From a checkpoint of a small image classifier.
Training: muon at rate 0.0066, 24700 steps.
Data: 42238 training examples, 149.7 epochs.
Rows from block 3 of a small image classifier, named by matrix and row number. Rows with one number belong to one neuron. Each number is 500 + 50 x the weight over its row's rms, rounded and kept within 0 to 999. All counts start at 0. Numbers have three digits each.
After each neuron's rows are labels from the 100 images, of 14848, where the neuron reaches its highest value: "strongest on" is what is common among them. Only what is clearly more common there than usual is listed. The data: capsule endoscopy frames (Kvasir-Capsule). In brackets: how many of the 100, against the usual share in percent.
# fc1: MLP up (model.blocks.3.mlp.fc1.weight, 768x192), inputs 64-127
# fc2: MLP down (model.blocks.3.mlp.fc2.weight, 192x768, transposed), outputs 64-127

fc1.648:495541416524384497482510600549440483470452455432576461484564502510505523508498519465497531557515467459517489566581501478524496461487603514492501494595577432465563484521510453533514497489501520
fc2.648:428433488502546450599429520519423439517461566572474458551513364562426390518401585445492451617524483491498486512435440486463480441568534476635469414571445474527574445465470427452504491407481485
strongest on: finding: angiectasia (50 vs 1.9)

fc1.747:543423528546448491559554429460501584425485544479409565533493486538516432511580442475412457485459527548447505481446444498486531477533471471478437504434527442516556496521492439462496560558520498
fc2.747:520505471466505462514432419477493569457475422468449588461475530585523529479559530434595541555420468502481525405542525493518501533551547511483394533459579448426429423457499423521480461580444570
strongest on: finding: lymphangiectasia (32 vs 1.3)

fc1.265:527470490550548583498583475562535514536441521447523455411521480433546587471438559451522488518454543490527493539518550513437485537559489612563469411496527452433613531500484482479421533593458491
fc2.265:568519483585479482626440598393502522572656466571493526562432606455416520511471447508492532402499475523497524474487448447532511479533422416490551536560541517491403556549498563473500506515494473
strongest on: finding: ulcer (25 vs 1.6)

fc1.445:501549430421514494512574401551570467600499440453467605507488518441487468466434465473517545533447494427467478509536553444370539516537513481426477409509474437439476563545611493531518524466437554
fc2.445:600572487436496464450530489459438528510476512472514546500468466492376460505481456580397426479570415607430531407567413634533470447501586577563508625541597491557440466552406520499432468530460461
strongest on: finding: ileocecal valve (38 vs 8.8)

fc1.184:521566481450443438411533590512432535547505467479528494513536513448616531571541509509429566481483510415487466442573478470444511511486571577391431402519579636486509482514599462489517490538526484
fc2.184:510421502536468574496509490494528549502396482519497623552458511468477518540568439513506452582543527431457459636447556570567491501589378578468461471460479503549459540516592555410514451569565495
strongest on: finding: ileocecal valve (28 vs 8.8)

fc1.113:525567531479459542554498474523525556566561445558521525414393464465555462521579486486539520434472443515407502415412487488451482491433448524440453490547453408583433498513525515454530602548510411
fc2.113:445456500468540509405552561424510475477455515504528438491565591514574490516561499483444450582497527570441530488575529539512539589462447540555602371480442519586440499519513433516444531494384631
strongest on: finding: pylorus (26 vs 3.4)

fc1.167:565526473507569483377623523481450449512525461504586469597488529529441559473484505485544539611573477491569531586501572460481528499496504538589444544488419476512498477470531502518475555464405519
fc2.167:529529549517572591482502503526559455522549579402511408530503490437550407518441503506555608477493605530555511494543480647491498481498512462493471540478492445497551486496520541496491482465478521
strongest on: finding: ulcer (25 vs 1.6)

fc1.545:563488533387478533476545526499571557469474552525509511551525523514532519588570485534469520445440487455486503449427469587527459491531464602414496504378484529550430446487480420497494437470440497
fc2.545:431459480533530537565450508450425449533531513567434558471488509537514454423503524397604566463483507507498448489400507496479406450501494421511514611566444525430418538500469541539522555433556577
strongest on: finding: angiectasia (34 vs 1.9)

fc1.97:445516512525451525559408513500415469457497505488483516463568506554573518544482594523487539502408580528457438566546534467417497543422475489511431562404583474509509498452513493379416515534487529
fc2.97:440580567506497604444442480558570505509464424538530524511494522510484453498575539464565647539484528476555484512432477483412535414539455435470518464498506475495557520463499420437515485586422483
strongest on: finding: reduced mucosal view (37 vs 6.2)

fc1.494:490531608436414430423459600476485491512520557467521471523508469588460490547532446486462514425500554416584514553562433502478543559453502542514379532532485496465467471519525430484492502602410453
fc2.494:499443429539548494581493471491407565571442585529458474466531612461541538544473542483561428579471464588518402511515463485534555423515408592563495473513537450586439500435482514513513462487450430
strongest on: finding: erosion (40 vs 1.1); finding: angiectasia (31 vs 1.9)

fc1.602:563545492517426509490511444572567448568570470506448487503539490520481374513535436520466521455542514516518462551468537446481567522438589550417554496452523450521581511549493509455520460488482484
fc2.602:580473530570431544451557469391483464497491543439517486538457597546491510544528512550494508587496432499517547491533401489434463555513575436448511599486478454557595573428510514595525580467511525
strongest on: finding: angiectasia (33 vs 1.9)

fc1.728:444452544568578462405508457469625419489519519407578548483468551509499427439486474568473464509542485396526590477444532450404552524474533516521507538526532478521447448484496444446396522489545460
fc2.728:490432495455434538498474521496509526549614527394404500482465461397539473511532442480489473531544475479500526567603492502513539499515479521447521433455535490423458521444495556553479495523479469
strongest on: finding: ulcer (27 vs 1.6)

fc1.177:470536599397508476486464435546522565447532448449460527467401502550529417517483451541509542534497571499461476544459495541501445467538555459494485534530489507596525383544551462514395610443521476
fc2.177:493457573453523532531408488471489468471581565499461412464448569459488532543424545504533599545404488484495544510473561415493592498532467359524517424499572458477464474566525483454502408550481538
strongest on: finding: foreign body (29 vs 1.6); finding: reduced mucosal view (29 vs 6.2)

fc1.371:446524564522583520547557518466541534607550508534486509528542506553539546528525526521506462498464480463522477472487549487442451447471510571440454442523488419501486474444585516538536530544598514
fc2.371:623513604499401540513543517495512474368405523465489448554477463570532604472478499490549544504499528490487547518521508473479504567498474442397479500499446512478488508453541488500537498507526555
strongest on: finding: ulcer (32 vs 1.6)

fc1.737:533535559514526520513566473390509531471566450490445391472474500440561504483507497549571594532494520444445549509466452647504450481559488461445480586511401509519558470447436525492559456592494441
fc2.737:546530533479528455483526506381407484377518518561499428500462512495469552478509502564599453569462493467507542463490521749486453422521494519464394725487484561466530515507466506486540536510440555
strongest on: finding: ileocecal valve (25 vs 8.8)

fc1.403:475515493423523433463499512566594447478490461533484501553487541552520466487424502512473466557519437527421473492482582516515523517433481527560433425493489507432433467471585552495460483561463487
fc2.403:407477494490455551528486527478361497436468554493465441409507462511496548504529500581555537462526465614479463523438384442503402562482487582491513532480518484499447544558546434467451501506502574
strongest on: finding: reduced mucosal view (51 vs 6.2); finding: ileocecal valve (33 vs 8.8)

fc1.451:603398459550470515435501476484524522597541579534575471483449502481482485513517515508450529481460578449492626512600535429509502531525480447435533461546589466485497496482524496534447401482529480
fc2.451:524500519512457462498519480510508433588554514475446464485447510536462457568584461510476435454601509480633436542471501514516544517381507481484489515501394538529518526490434529545415592537488545
strongest on: finding: lymphangiectasia (27 vs 1.3); finding: pylorus (25 vs 3.4)

fc1.267:516461567554460450465522540471496491496523399555508490470485504463438559456486405519645459475519532503502453518412421488511561430516557502566495605481504385531495497541506489512474550499401515
fc2.267:481484495548530486541486528541461479542533521525496524510516536616451477483531595555488589466371554531497585436480521557429519514460471506532507461566506470405549516507467531512504532505587516
strongest on: finding: foreign body (26 vs 1.6)

fc1.305:526510556504572567448495474516475567426397583498540535483533531413573485489553550486526495392467467513538489510469526480533517526430492597540573450472516475534589579389458569554472485573531504
fc2.305:471501553514472476534495573524532500563579477546489517525456511456541512458410485562486465501549523499463596477461527478472555454506562405440526546571457469519457564531471478515456567609477437
strongest on: finding: angiectasia (31 vs 1.9); finding: reduced mucosal view (25 vs 6.2)

fc1.733:552528464507436425522625468400513551489459564615504480527484543551464464444518538474484413485545562471596470422510513508577462579545528587544536545463478520534502460474381558462538527494509521
fc2.733:400421545437534483456405545623555403507494535490487542492507396534498502510481543474518544485449468496437547453460480523430538478461494463434510504530500565465501533453584429471452502477433553
strongest on: finding: foreign body (26 vs 1.6)

fc1.688:428479543566628555431465463575511483485467493507406418496501531438590518562445552528465451533517562516501579531518467515465519516550480499581428509559463489403568522465520545493479502527502506
fc2.688:517526571592497529429431458490475532562460433510470495434515455544546464451498494399551498568487506547440444436392455544465500587492431392537462498489535448501474516534512430457488497521481606
strongest on: finding: reduced mucosal view (49 vs 6.2)

fc1.270:439442476510499551436457559513518443547496563555553527459485520476538491461543488518476480460611536487461562519499527390491480460470596477439493481552547565429544392517458446560511449490496503
fc2.270:484483481481484509492432415485493389474511484476494412421426534475568476520461440411484516543483561516507458559462466549449436448440482468567465507532526502527451406491657575527461551477445469
strongest on: finding: angiectasia (27 vs 1.9)

fc1.619:442455550456513569403546440520544524490580586443510502471494524442506507563553532437549331564465485434419481449466410590485533531479508516495529527492463532506532513487378593485550460520489509
fc2.619:516512551548505497535418549482485494503504484491520478537465444550542550443410462524463490440524535510482517486474551581503488449486535422544554559473541474577497591505488423491441527601457496
strongest on: finding: ulcer (40 vs 1.6)

fc1.418:474475528584414576423545555456393490455546533494428563541509522503472580466537466483531497437507485506609447507513578513538467405415571422505488563449508471562438472500498560525469477553553465
fc2.418:474496591466503468540438428436484432418451440477486447536518534584523535507429549586506470497555480439473520554479487525514483380391481445454435514586502462488451514506480518502633602472446514
strongest on: finding: angiectasia (82 vs 1.9)

fc1.282:445573464452403467469432527490541445578506552470558477449452507450512609523536488412319502518444465504553470501555488533618566477554545531464537492520502536498437443481440639560526475542520488
fc2.282:521472461552594464556463426640499593452476468503418477499444469518484520510460543517580493506513504525472474457458480436491437474475457490527454540551508510418472482450539400439508453501450413
strongest on: finding: angiectasia (44 vs 1.9)

fc1.718:480443506547504602339444526511545504497438498456490530519456500480490494549468468533551507549528478500585602539455534421519483574433554468470534536576489567512429468499513465594459600523420482
fc2.718:461514490482357516583503414514424399426475445450526480499533524492508529505471492449606432466474482518502557497459466465423545457481533562526572481485534493470461505487486509541498614477464534
strongest on: finding: angiectasia (46 vs 1.9)

fc1.575:548534487406445551500453565478488489536417502518391431397484483500427508464531532441528410480635464593465572559500494431539504480448607442496417536519460466503536434445518462497466498513462439
fc2.575:511531443524447516560529463493563431493488518468555422493455481539526466440455550384565585602442539467568463483480550491452439560543464476473619420556528504435500466452489526520472507469496597
strongest on: finding: angiectasia (48 vs 1.9)

fc1.753:511469569540529523401515556469493513576487547421535472552428521525520490516504514526438480532492471458534528497465485403447537570432420451574447526566444456492496508473517505569471576469514463
fc2.753:476476469475433440566485456555503448439467455413482477482567464423495460545413532466588419509520560603568474477500517476501530509519472520427549472434578450503504517520553496572438418510553456
strongest on: finding: ulcer (25 vs 1.6)

fc1.161:532413524552488481504549586485498439391488543559533535480400473427459543507464531488495502484534444536577447623474592406500551491487455478538434479540525524488409440541467459585456559527418505
fc2.161:513560505483498498484522571517412537547502476525486549562531545518532403526473518629549584515415543524445490456483506557521523444462535575472493422565424500508504463456491561475445480513607613
strongest on: finding: pylorus (28 vs 3.4)

fc1.217:409525522502468588447497519490579505468481557454482497504507507478406518422419492547495445427533505560562520606526517487454489592448470586510510477524549506509445532533538471469539622408535458
fc2.217:391534539470464453637484517504504515530492488522395436479435503437600446579548547452537539476452548481573483498429471579491635452533528488496488547509464428513551387455557549450528472476423553
strongest on: finding: angiectasia (56 vs 1.9)

fc1.566:534506506557495522478450525474552486497455494513495400572517500370508416452420392505512574544471476536620554542582510519573468368531534470488478502459544544589442547496477540443541526534512529
fc2.566:465585508533533506515485438556443476484469532460540513462513479493495480522501555473466380530580649474542344536471554530434499523594546512479552491531568541497557520592357525487510460458504471
strongest on: finding: angiectasia (54 vs 1.9)

fc1.192:435472490564494547556476445491499379535526489447514520542511500607515497593469515559448502409435571489499507527455408500399469482537467538545477506470555392490530449492583574474550515459570478
fc2.192:397443552554561493588407478424472458539423358512476488503528477555479464575511526491494619554474491510462498430525543485418500576501451420473459471516556493425469511560495507475454486526440548
strongest on: finding: foreign body (34 vs 1.6); finding: reduced mucosal view (28 vs 6.2)

fc1.212:426478508393524522491568383485483566440569492546504551543478477472520564465482525445477411535434532518474502507482434562497559536455551529436544509538472549454491483631502447511487490562576454
fc2.212:443459501466524524414510548535464509539422574562472602526533425532469519435551524491528530531448558502498468435427603526555459398478496458521506500552462430441512457417516478490551549443621520
strongest on: finding: ileocecal valve (30 vs 8.8)

fc1.74:449550438445512535486444494467478516498498496544513493465445521505489520538498454529458484506499538471549500508450544483570473524502555522529580521478506511476525499478475448552491506459484530
fc2.74:414546508455471536488526463562476428393559501520504470490545530555464512488592460511579414450448484545501426503419530463515503392468499553488513494526574529508452478476540548550415640516410465
strongest on: finding: angiectasia (84 vs 1.9)

fc1.593:528550572568465534495500571527549457434586604481580511503548464458481563508514481401452520586513494480590448503497625464461467511499484599506428496634485554531505506491558469637451498471506516
fc2.593:533486532521474485560454482458476448513513499531429529488541582549576495571489564557558565454405523594471447520501471486452479472395475527548535539498469491466427459567481519455590477543502551
strongest on: finding: angiectasia (28 vs 1.9)

fc1.397:498594423484521515533504511586379438582536565534520422559429473502473465453438516476432456544489540513502501517402494535553596609462471580538531444449538414474600475437526422552531552556433508
fc2.397:520570452466506559491420525574361531557531519452481514462472430422549490476471536522473552467557438567543498471541505416516435515553596540521426470530447605484515550636437410505475535524449457
strongest on: finding: reduced mucosal view (29 vs 6.2)

fc1.266:498436486525522467506470486498640534526414468566544545491537513505456473465467474455438371544563520464477546404498453566420454496542431423514498485497433577556622426508616497501558462538534480
fc2.266:412590557491492520556461525562441446483646518571515521497530521485524511556572482443497612442479509538537485507499489475576507421518486529569486485384544538475481516473440602490475457482452560
strongest on: finding: reduced mucosal view (25 vs 6.2)

fc1.120:502465474462479516559485484534583452404502383395445541445524498437550472437651470517442498512434510480559490448398456396465569568451492540388398521475433546489498529506520537466593463521550463
fc2.120:481553460485567593513483496415474529452593558556546448514533487496499520557439531420525457477522458544444468592583487537444436454524521424596485409551472440475481506439555356493510494513461510
strongest on: finding: ileocecal valve (36 vs 8.8)

fc1.248:542515457573466543455552521470495434406503544522519524497533470455456524470495458484569472448465437540563545493508498462545437573524497496520447535606503508549455436470514542517531530557401558
fc2.248:456542461549499550676517485495501449512569463532428510454484589515507520564476534534591425548468520520561527473423467410444521441422524505570479592566523504446443571450495413451523580471505447
strongest on: finding: angiectasia (81 vs 1.9)

fc1.250:526514552482484376402521487523574420429467478530461541465543488521526471394492516565432436509557464470509528415559525517458461524481580443588473499452513548498496446552507480505485439552529548
fc2.250:429474471551523528508517480493578541537491443413533494483463538462481493513603474484538522475429445488416483505596508561581538349497507532403539503547483477474536577490515550465423478390605523
strongest on: finding: erosion (28 vs 1.1)

fc1.765:502528574442491522457541553488570589510464513530428492461523519521452452468501519472571495509461552486463602522568510482592519476515492418493524582434536501497579582526520456527538460457526490
fc2.765:481445439599555481468434575504511483604537377416512374511556473405565450501454463512433507580514536522470515473496545507462474575434453459536447438483511519581553579419441495527479493485476464
strongest on: finding: reduced mucosal view (48 vs 6.2)

fc1.201:552537469549393572522544513467519432413532517476497503502538496481531488414503512468508437447509461501544576494526557523426445468618424464428500517546541561533460504522446567423415529505431485
fc2.201:519477446476473526547484467481588445521502413516433551463425508464502642553541502494487508587536540569497515479413517399510521468444529454485427554494467516434450528547511387571551586513495564
strongest on: finding: angiectasia (66 vs 1.9)

fc1.172:561491412497470486615485521434436507578537525497486490564515499476492373475525494539464502507629523519482516501448589527474464474570621550486447424514463529439432415445602483472440516588409495
fc2.172:468479479495496590357548435483560549389491495414577495574487438413546564545551585514514518495460408528421488466502414535541399543471468511542424547547507461557549572502433517518540485488580486
strongest on: finding: ileocecal valve (36 vs 8.8)

fc1.210:476458429507519567566523556489444459491512433494493569535536568491520573428616564530533544531493538465518517559548449475550449566452425438526416572554498460491437465485493605383523538569575423
fc2.210:513562573453512493525499545438542603489509524535509501510508365486572557454427461502452500612572473360540658487520432537495533379516467552459423481508528502508427627449504519469554505429529535
strongest on: finding: angiectasia (28 vs 1.9)

fc1.671:473543503529467538401540595464521510509558533432457533550499489349503451503502520414590497526502498515446495502530438434491508421447470488525499544495494537437509490483489470537506563512513496
fc2.671:459455511522402500532478439501482495481471468510512619442477549517540495451409551521513437446480566457495553501399548516463475489478451447437444489557570434470497427541542485521597436442535489
strongest on: finding: erosion (25 vs 1.1)