config.toml
model = "image classifier"
dataset = "capsule endoscopy frames (Kvasir-Capsule)"
train_examples = 42238
image_size = 96
crop_scale_min = 1
horizontal_flip = true
translate = 0.06
color_jitter = 0.1
cutout = 0.4
targets = ["finding"]
num_classes = 11
arch = "mlp_mixer"
norm = "layernorm"
norm_position = "pre"
hidden_act = "gelu"
mlp_ratio = 4
layer_scale_init = 0.1
parallel_block = false
inner_norm = false
patch_size = [6, 6]
layers = 8
width = 192
mixing = "mixup"
label_smoothing = 0.05
loss = "cross_entropy"
init = "kaiming_normal"
residual_init = "zero_last"
optimizer = "muon"
muon_scale = "match_rms_adamw"
learning_rate = 0.0066
momentum = 0.95
nesterov = true
orthogonalizer = "polar_express"
adamw_lr_other_params = 0.00088
max_grad_norm = 3.0
ema_decay = 0.99
max_steps = 24700
batch_size = 256
epochs = 149.7
lr_schedule = "cosine"
final_lr_fraction = 0.1
warmup_steps = 1230
weight_decay = 0.03
adamw_weight_decay_other_params = 0.05
Rows from block 4 of a small image classifier, named by matrix and row number. Rows with one number belong to one neuron. Each number is 50 + 15 x the weight over its row's rms, rounded and kept within 0 to 99. All counts start at 0.
After each neuron's rows are labels from the 100 images, of 14848, where the neuron reaches its highest value: "responds to" is what is common among them. Only what is clearly more common there than usual is listed. The data: capsule endoscopy frames (Kvasir-Capsule).
# fc1: MLP up (model.blocks.4.mlp.fc1.weight, 768x192), inputs 0-191
# fc2: MLP down (model.blocks.4.mlp.fc2.weight, 192x768, transposed), outputs 0-191

fc1.29:57 43 30 34 64 41 77 41 46 56 51 36 45 60 49 38 35 28 64 51 55 50 35 88 72 62 62 59 65 36 55 51 59 33 35 29 31 38 44 46 41 56 51 55 44 31 45 36 39 31 31 54 62 51 30 42 39 47 34 87 52 44 62 41 55 51 52 40 48 76 47 51 82 51 59 45 58 37 66 32 72 84 43 48 49 92 31 74 63 63 28 54 37 58 46 43 58 58 39 56 47 50 42 47 19 41 64 26 41 64 73 38 36 75 49 31 31 49 63 24 65 64 50 21 68 61 68 57 61 72 65 17 52 20 63 78 61 45 30 65 47 48 53 42 55 30 31 50 69 27 45 60 58 38 56 34 43 58 23 51 59 58 47 46 25 54 56 39 40 65 17 85 60 43 30 23 58 29 34 54 49 44 55 71 60 39 74 49 38 43 54 64
fc2.29:50 61 49 40 61 57 55 19 48 68 24 54 49 52 74 67 66 44 68 28 54 81 72 41 57 32 47 42 52 70 54 26 47 23 46 73 45 52 68 61 48 43 68 48 27 44 63 57 61 62 72 53 67 52 47 61 55 94 57 19 26 34 48 25 53 60 48 39 49 42 62 64 51 25 43 54 60 44 51 68 49 90 54 42 29 52 38 43 26 28 55 58 17 39 66 51 58 42 80 51 61 30 84 56 72 39 35 52 29 58 58 20 62 59 49 18 40 69 29 52 39 51 59 42 58 52 40 25 38 39 57 68 39 65 49 66 47 37 41 24 66 59 40 38 42 56 58 55 47 83 62 40 62 78 59 74 49 51 45 45 49 60 47 19 40 60 22 46 59 51 39 48 57 41 47 69 53 36 42 41 59 34 44 27 58 65 29 84 48 50 39 63
responds to: finding: reduced mucosal view

fc1.185:58 63 65 49 52 42 48 41 67 74 58 56 58 39 78 31 83 38 59 31 67 58 41 30 66 20 35 49 33 47 44 39 68 54 36 46 44 37 64 64 29 64 29 21 89 55 46 47 67 36 46 57 62 56 67 46 64 37 36 61 50 38 87 45 62 51 35 42 64 56 69 54 60 49 43 69 57 69 51 53 55 67 74 33 61 59 32 24 35 53 72 61 08 59 58 55 47 54 58 65 77 60 46 37 48 21 45 45 48 52 56 36 59 54 46 36 28 54 38 40 61 40 34 61 48 62 44 59 46 32 93 52 74 56 54 53 49 51 61 65 53 58 48 71 32 29 17 46 66 46 55 65 35 40 75 34 64 52 46 78 59 51 49 67 20 65 18 37 45 48 55 31 45 81 26 52 58 62 36 83 46 51 66 20 48 66 37 49 59 34 39 47
fc2.185:31 28 35 43 51 49 51 48 45 45 40 53 45 44 50 63 47 40 53 62 23 49 41 70 66 70 45 54 37 36 38 39 49 43 32 37 62 41 33 70 81 66 64 42 53 49 47 12 58 59 33 57 61 58 14 43 25 29 42 51 57 48 44 54 64 77 52 70 48 43 60 52 54 65 44 40 38 25 77 62 39 21 42 73 24 39 45 66 44 42 32 33 45 46 55 34 34 52 37 46 47 71 41 44 42 41 57 37 54 32 55 24 68 61 60 49 58 51 52 67 82 73 44 32 49 47 46 75 71 64 50 55 81 59 51 52 56 45 34 74 25 42 50 77 34 52 38 58 66 36 20 44 63 84 40 43 47 50 38 52 44 18 31 36 30 47 01 56 48 31 61 62 47 50 42 91 48 35 59 42 51 67 61 87 46 60 62 72 79 40 47 61
responds to: finding: ileocecal valve

fc1.464:22 63 52 52 61 73 59 40 46 26 59 47 64 30 23 62 54 75 74 54 31 55 50 35 56 68 66 39 42 51 45 43 54 48 44 56 39 29 41 32 42 51 23 66 56 67 41 63 32 55 43 39 49 35 81 48 65 35 36 66 50 47 44 46 48 54 45 43 39 42 51 61 36 60 65 29 38 38 39 18 37 46 63 42 44 65 57 62 54 45 39 00 29 56 42 49 44 44 36 57 33 48 31 47 37 41 69 26 71 54 38 65 43 42 68 67 38 39 16 38 65 58 25 63 39 70 48 42 70 56 48 53 36 54 64 10 27 49 76 33 69 47 64 42 75 55 45 89 30 42 48 66 61 45 43 54 36 32 58 67 55 23 36 52 59 41 88 65 71 36 48 41 48 57 68 52 77 65 47 83 48 50 31 60 73 36 59 44 27 35 50 44
fc2.464:67 25 63 34 67 52 43 20 46 71 38 37 51 68 68 34 44 13 20 42 55 50 30 53 34 70 54 59 86 49 29 67 51 59 35 66 47 71 50 45 43 53 48 48 38 53 72 58 72 50 49 49 35 31 40 66 44 57 52 50 84 46 56 40 39 49 45 92 58 83 65 47 53 32 36 49 70 58 51 49 20 54 45 51 29 38 45 38 61 64 36 54 52 55 78 63 44 51 46 22 50 41 49 69 50 49 38 74 63 32 70 44 65 54 40 47 60 33 73 65 23 38 40 69 49 42 42 54 23 70 20 43 19 37 54 54 43 47 56 52 46 79 31 47 55 59 35 48 45 62 50 44 41 19 70 59 57 46 85 57 27 51 22 64 60 43 44 40 62 42 50 26 55 37 21 52 29 49 77 34 48 50 58 58 47 21 53 70 74 66 55 63
responds to: finding: ileocecal valve

fc1.643:33 42 41 62 50 28 63 59 33 61 46 54 39 42 51 73 46 80 61 36 48 47 49 64 70 30 66 46 32 60 59 21 47 41 45 73 59 18 81 71 47 53 54 52 47 34 48 42 85 35 34 68 62 30 46 42 45 65 43 38 42 37 49 60 25 68 37 56 54 65 68 48 66 93 58 47 61 44 21 39 65 16 44 69 62 48 37 43 79 41 61 44 20 35 51 47 84 44 67 48 29 62 55 43 51 86 61 40 44 28 59 48 34 31 56 32 53 43 68 48 47 45 32 56 57 36 62 46 42 46 42 43 37 65 62 69 40 29 34 91 73 66 81 51 59 62 94 48 63 46 71 37 81 49 49 46 75 45 64 58 54 42 59 57 64 43 69 63 67 40 41 56 44 54 41 51 40 57 47 30 62 49 33 36 56 38 58 52 52 37 22 43
fc2.643:46 47 71 53 74 22 53 64 55 63 59 49 48 64 44 21 48 55 56 57 62 71 56 47 43 53 52 28 54 36 47 65 54 52 38 57 51 50 53 15 92 59 73 37 99 39 78 35 25 36 48 61 88 33 47 51 22 43 53 46 54 50 28 49 47 42 42 49 66 60 32 81 41 40 72 54 42 30 35 43 38 55 45 57 54 60 73 48 66 68 42 63 54 45 32 50 24 54 58 28 39 43 32 41 46 47 01 66 61 70 61 39 31 35 34 82 48 62 36 31 83 50 40 29 24 58 43 41 54 48 58 62 65 49 62 43 38 24 20 50 54 54 42 49 42 45 52 40 38 68 50 51 57 48 69 64 34 39 30 74 65 59 70 56 34 30 56 43 41 61 73 55 58 43 50 33 50 54 55 63 47 58 37 36 49 59 62 48 72 31 28 34
responds to: finding: reduced mucosal view

fc1.495:43 61 53 45 35 52 65 36 63 23 67 44 25 66 75 24 75 13 48 67 28 63 87 49 49 27 64 60 66 20 43 52 45 31 30 41 17 35 36 60 57 27 45 46 58 44 54 46 39 43 46 31 68 41 56 44 43 54 79 25 40 45 33 38 49 77 57 44 53 35 50 74 57 49 28 66 44 45 46 67 40 68 42 34 70 62 41 45 39 99 39 68 35 58 58 75 48 32 48 67 60 42 62 40 21 46 55 61 47 75 23 51 41 31 51 38 44 39 43 46 43 58 46 55 67 20 44 69 38 41 48 54 17 36 53 69 21 58 47 26 44 79 50 48 55 39 69 60 53 57 48 32 47 41 55 31 64 44 33 28 40 50 18 43 63 55 67 79 45 67 30 49 41 36 54 46 36 33 39 26 60 54 52 58 45 48 43 45 56 59 46 41
fc2.495:28 27 32 58 71 35 36 57 47 37 30 74 45 46 31 38 46 54 85 41 29 22 50 48 71 54 56 26 58 29 68 50 52 51 32 60 54 35 56 62 76 65 69 07 68 40 28 35 15 41 35 59 77 54 71 42 61 48 42 42 26 33 60 13 59 74 52 69 29 46 50 50 35 54 43 53 44 32 35 19 66 48 71 70 41 38 48 65 58 82 48 68 28 59 44 48 58 45 42 30 73 56 37 60 99 46 60 58 67 72 59 31 44 25 69 58 54 58 46 31 46 52 55 40 60 50 57 57 33 45 75 51 56 56 47 64 69 49 36 47 50 55 42 49 38 32 57 40 32 63 53 33 27 61 46 61 67 42 81 41 34 29 58 61 54 55 36 45 34 38 28 55 47 65 47 53 41 75 44 55 60 35 45 53 33 53 62 57 47 53 79 64
responds to: finding: reduced mucosal view

fc1.580:40 49 56 20 39 52 62 60 63 47 63 43 69 60 30 40 48 58 32 53 46 43 50 44 31 68 52 36 60 47 50 46 44 30 59 40 41 62 55 67 36 53 47 79 50 56 14 52 12 62 36 63 55 61 72 54 47 23 58 37 20 36 51 67 39 86 65 49 07 57 52 70 49 56 66 41 25 62 36 24 30 69 57 48 44 72 79 29 34 72 61 25 39 60 63 29 40 38 62 43 43 29 45 40 79 43 74 52 31 55 60 61 59 50 47 52 32 50 52 52 30 51 48 34 48 54 39 68 57 66 35 22 67 49 25 59 58 43 61 25 79 61 29 49 67 49 32 61 51 59 16 44 48 48 54 66 56 55 61 67 57 59 31 66 04 50 81 31 55 52 52 24 36 34 57 72 53 42 42 55 57 28 43 58 51 60 48 50 47 77 62 51
fc2.580:36 41 65 55 54 35 48 63 15 52 62 60 62 38 70 57 38 30 44 49 61 34 64 40 63 52 61 71 59 30 50 59 49 30 59 87 67 51 40 38 30 31 41 64 36 29 68 47 53 55 43 49 37 38 45 42 72 62 24 62 44 57 53 40 28 23 37 60 52 63 46 28 41 17 56 78 61 65 56 50 34 55 40 17 79 32 07 39 52 53 56 60 54 64 59 55 54 53 36 32 84 55 67 67 35 55 46 52 34 29 47 66 72 39 59 73 62 32 71 32 35 45 77 58 53 72 32 39 39 72 39 40 33 52 53 44 30 56 58 41 48 68 41 59 47 49 52 63 63 37 47 73 42 59 65 29 38 65 51 56 29 33 41 61 50 43 11 54 54 19 45 38 60 62 36 51 33 55 51 50 18 26 50 74 34 19 55 76 53 53 63 73
responds to: finding: ileocecal valve

fc1.333:40 45 56 65 41 47 53 65 33 68 23 46 28 48 55 75 63 55 40 58 37 59 51 43 51 30 46 36 68 52 28 69 58 41 00 34 40 35 68 57 33 32 59 34 32 20 36 53 49 63 55 57 50 33 77 50 58 56 56 36 59 35 67 59 60 30 73 53 72 52 21 49 80 34 42 32 52 55 33 54 57 46 41 57 49 43 28 48 44 57 32 33 39 30 61 22 58 34 46 40 35 40 29 37 49 30 60 45 43 84 53 46 13 41 28 30 33 49 63 68 46 64 56 55 44 73 57 37 26 63 34 53 42 35 46 55 24 58 63 60 64 64 37 71 65 52 60 65 36 27 61 40 20 51 49 50 61 26 00 42 66 78 47 42 40 45 34 61 52 53 55 57 54 55 50 59 22 71 43 29 47 54 39 57 30 55 70 29 62 54 75 48
fc2.333:42 28 44 40 46 55 62 53 74 65 50 73 51 45 33 41 62 41 67 62 68 28 68 77 46 77 36 61 33 72 42 48 35 45 38 44 48 45 52 34 82 58 53 78 36 49 25 18 34 38 45 77 53 53 75 36 30 82 35 52 60 56 50 41 54 54 42 59 51 29 49 53 56 55 53 56 37 57 46 32 26 28 61 42 55 63 63 36 50 36 40 56 60 37 30 80 35 72 41 49 69 35 50 43 49 60 37 55 59 31 33 48 49 44 44 50 65 51 65 10 76 43 51 56 51 38 41 35 45 37 67 42 63 27 46 38 61 31 39 99 59 37 33 53 44 42 26 60 74 56 61 33 51 54 40 73 85 67 60 57 51 47 07 46 35 52 43 23 50 42 47 59 56 27 51 69 81 52 38 47 53 32 58 35 62 44 54 49 53 52 38 44
responds to: finding: reduced mucosal view

fc1.360:66 43 66 57 70 58 55 82 51 53 51 54 73 19 66 33 35 69 57 35 55 53 33 35 28 68 55 51 09 57 49 40 74 59 46 56 45 48 28 37 53 80 31 76 77 93 71 31 33 58 47 63 51 55 40 65 50 53 37 47 51 53 76 50 54 72 44 51 33 14 54 67 42 59 82 77 36 39 48 29 70 72 90 84 62 66 56 33 51 42 45 61 65 38 31 34 62 25 63 36 81 58 56 66 54 47 49 50 42 36 42 38 39 71 48 45 51 33 44 42 73 72 48 58 38 59 51 27 40 58 36 49 41 67 43 40 45 32 40 44 39 36 69 42 39 47 27 54 42 55 28 60 45 46 54 51 36 64 57 52 54 63 23 62 45 58 47 41 53 71 46 38 62 34 32 61 56 61 73 50 67 42 72 64 57 16 45 49 48 42 42 34
fc2.360:58 54 66 65 27 54 44 53 51 37 41 58 46 42 28 50 48 57 37 60 61 29 50 39 31 43 48 42 35 70 39 49 64 38 51 47 73 70 34 62 40 31 53 21 56 53 76 40 52 35 61 49 38 40 56 50 53 32 32 55 56 63 50 82 29 70 33 51 50 34 54 44 51 50 54 64 62 51 79 65 41 11 43 37 40 32 54 72 70 40 57 62 56 31 55 45 66 40 68 44 59 65 62 14 75 49 66 38 28 92 68 45 34 45 38 64 42 60 54 69 44 53 54 44 52 27 52 59 79 24 50 61 72 52 57 22 29 38 40 38 50 54 54 54 64 58 40 46 79 40 53 36 31 58 57 37 42 14 42 42 62 30 34 54 19 76 36 44 25 85 68 32 67 63 42 44 52 44 62 54 77 41 32 19 25 71 43 75 63 49 52 70
responds to: finding: reduced mucosal view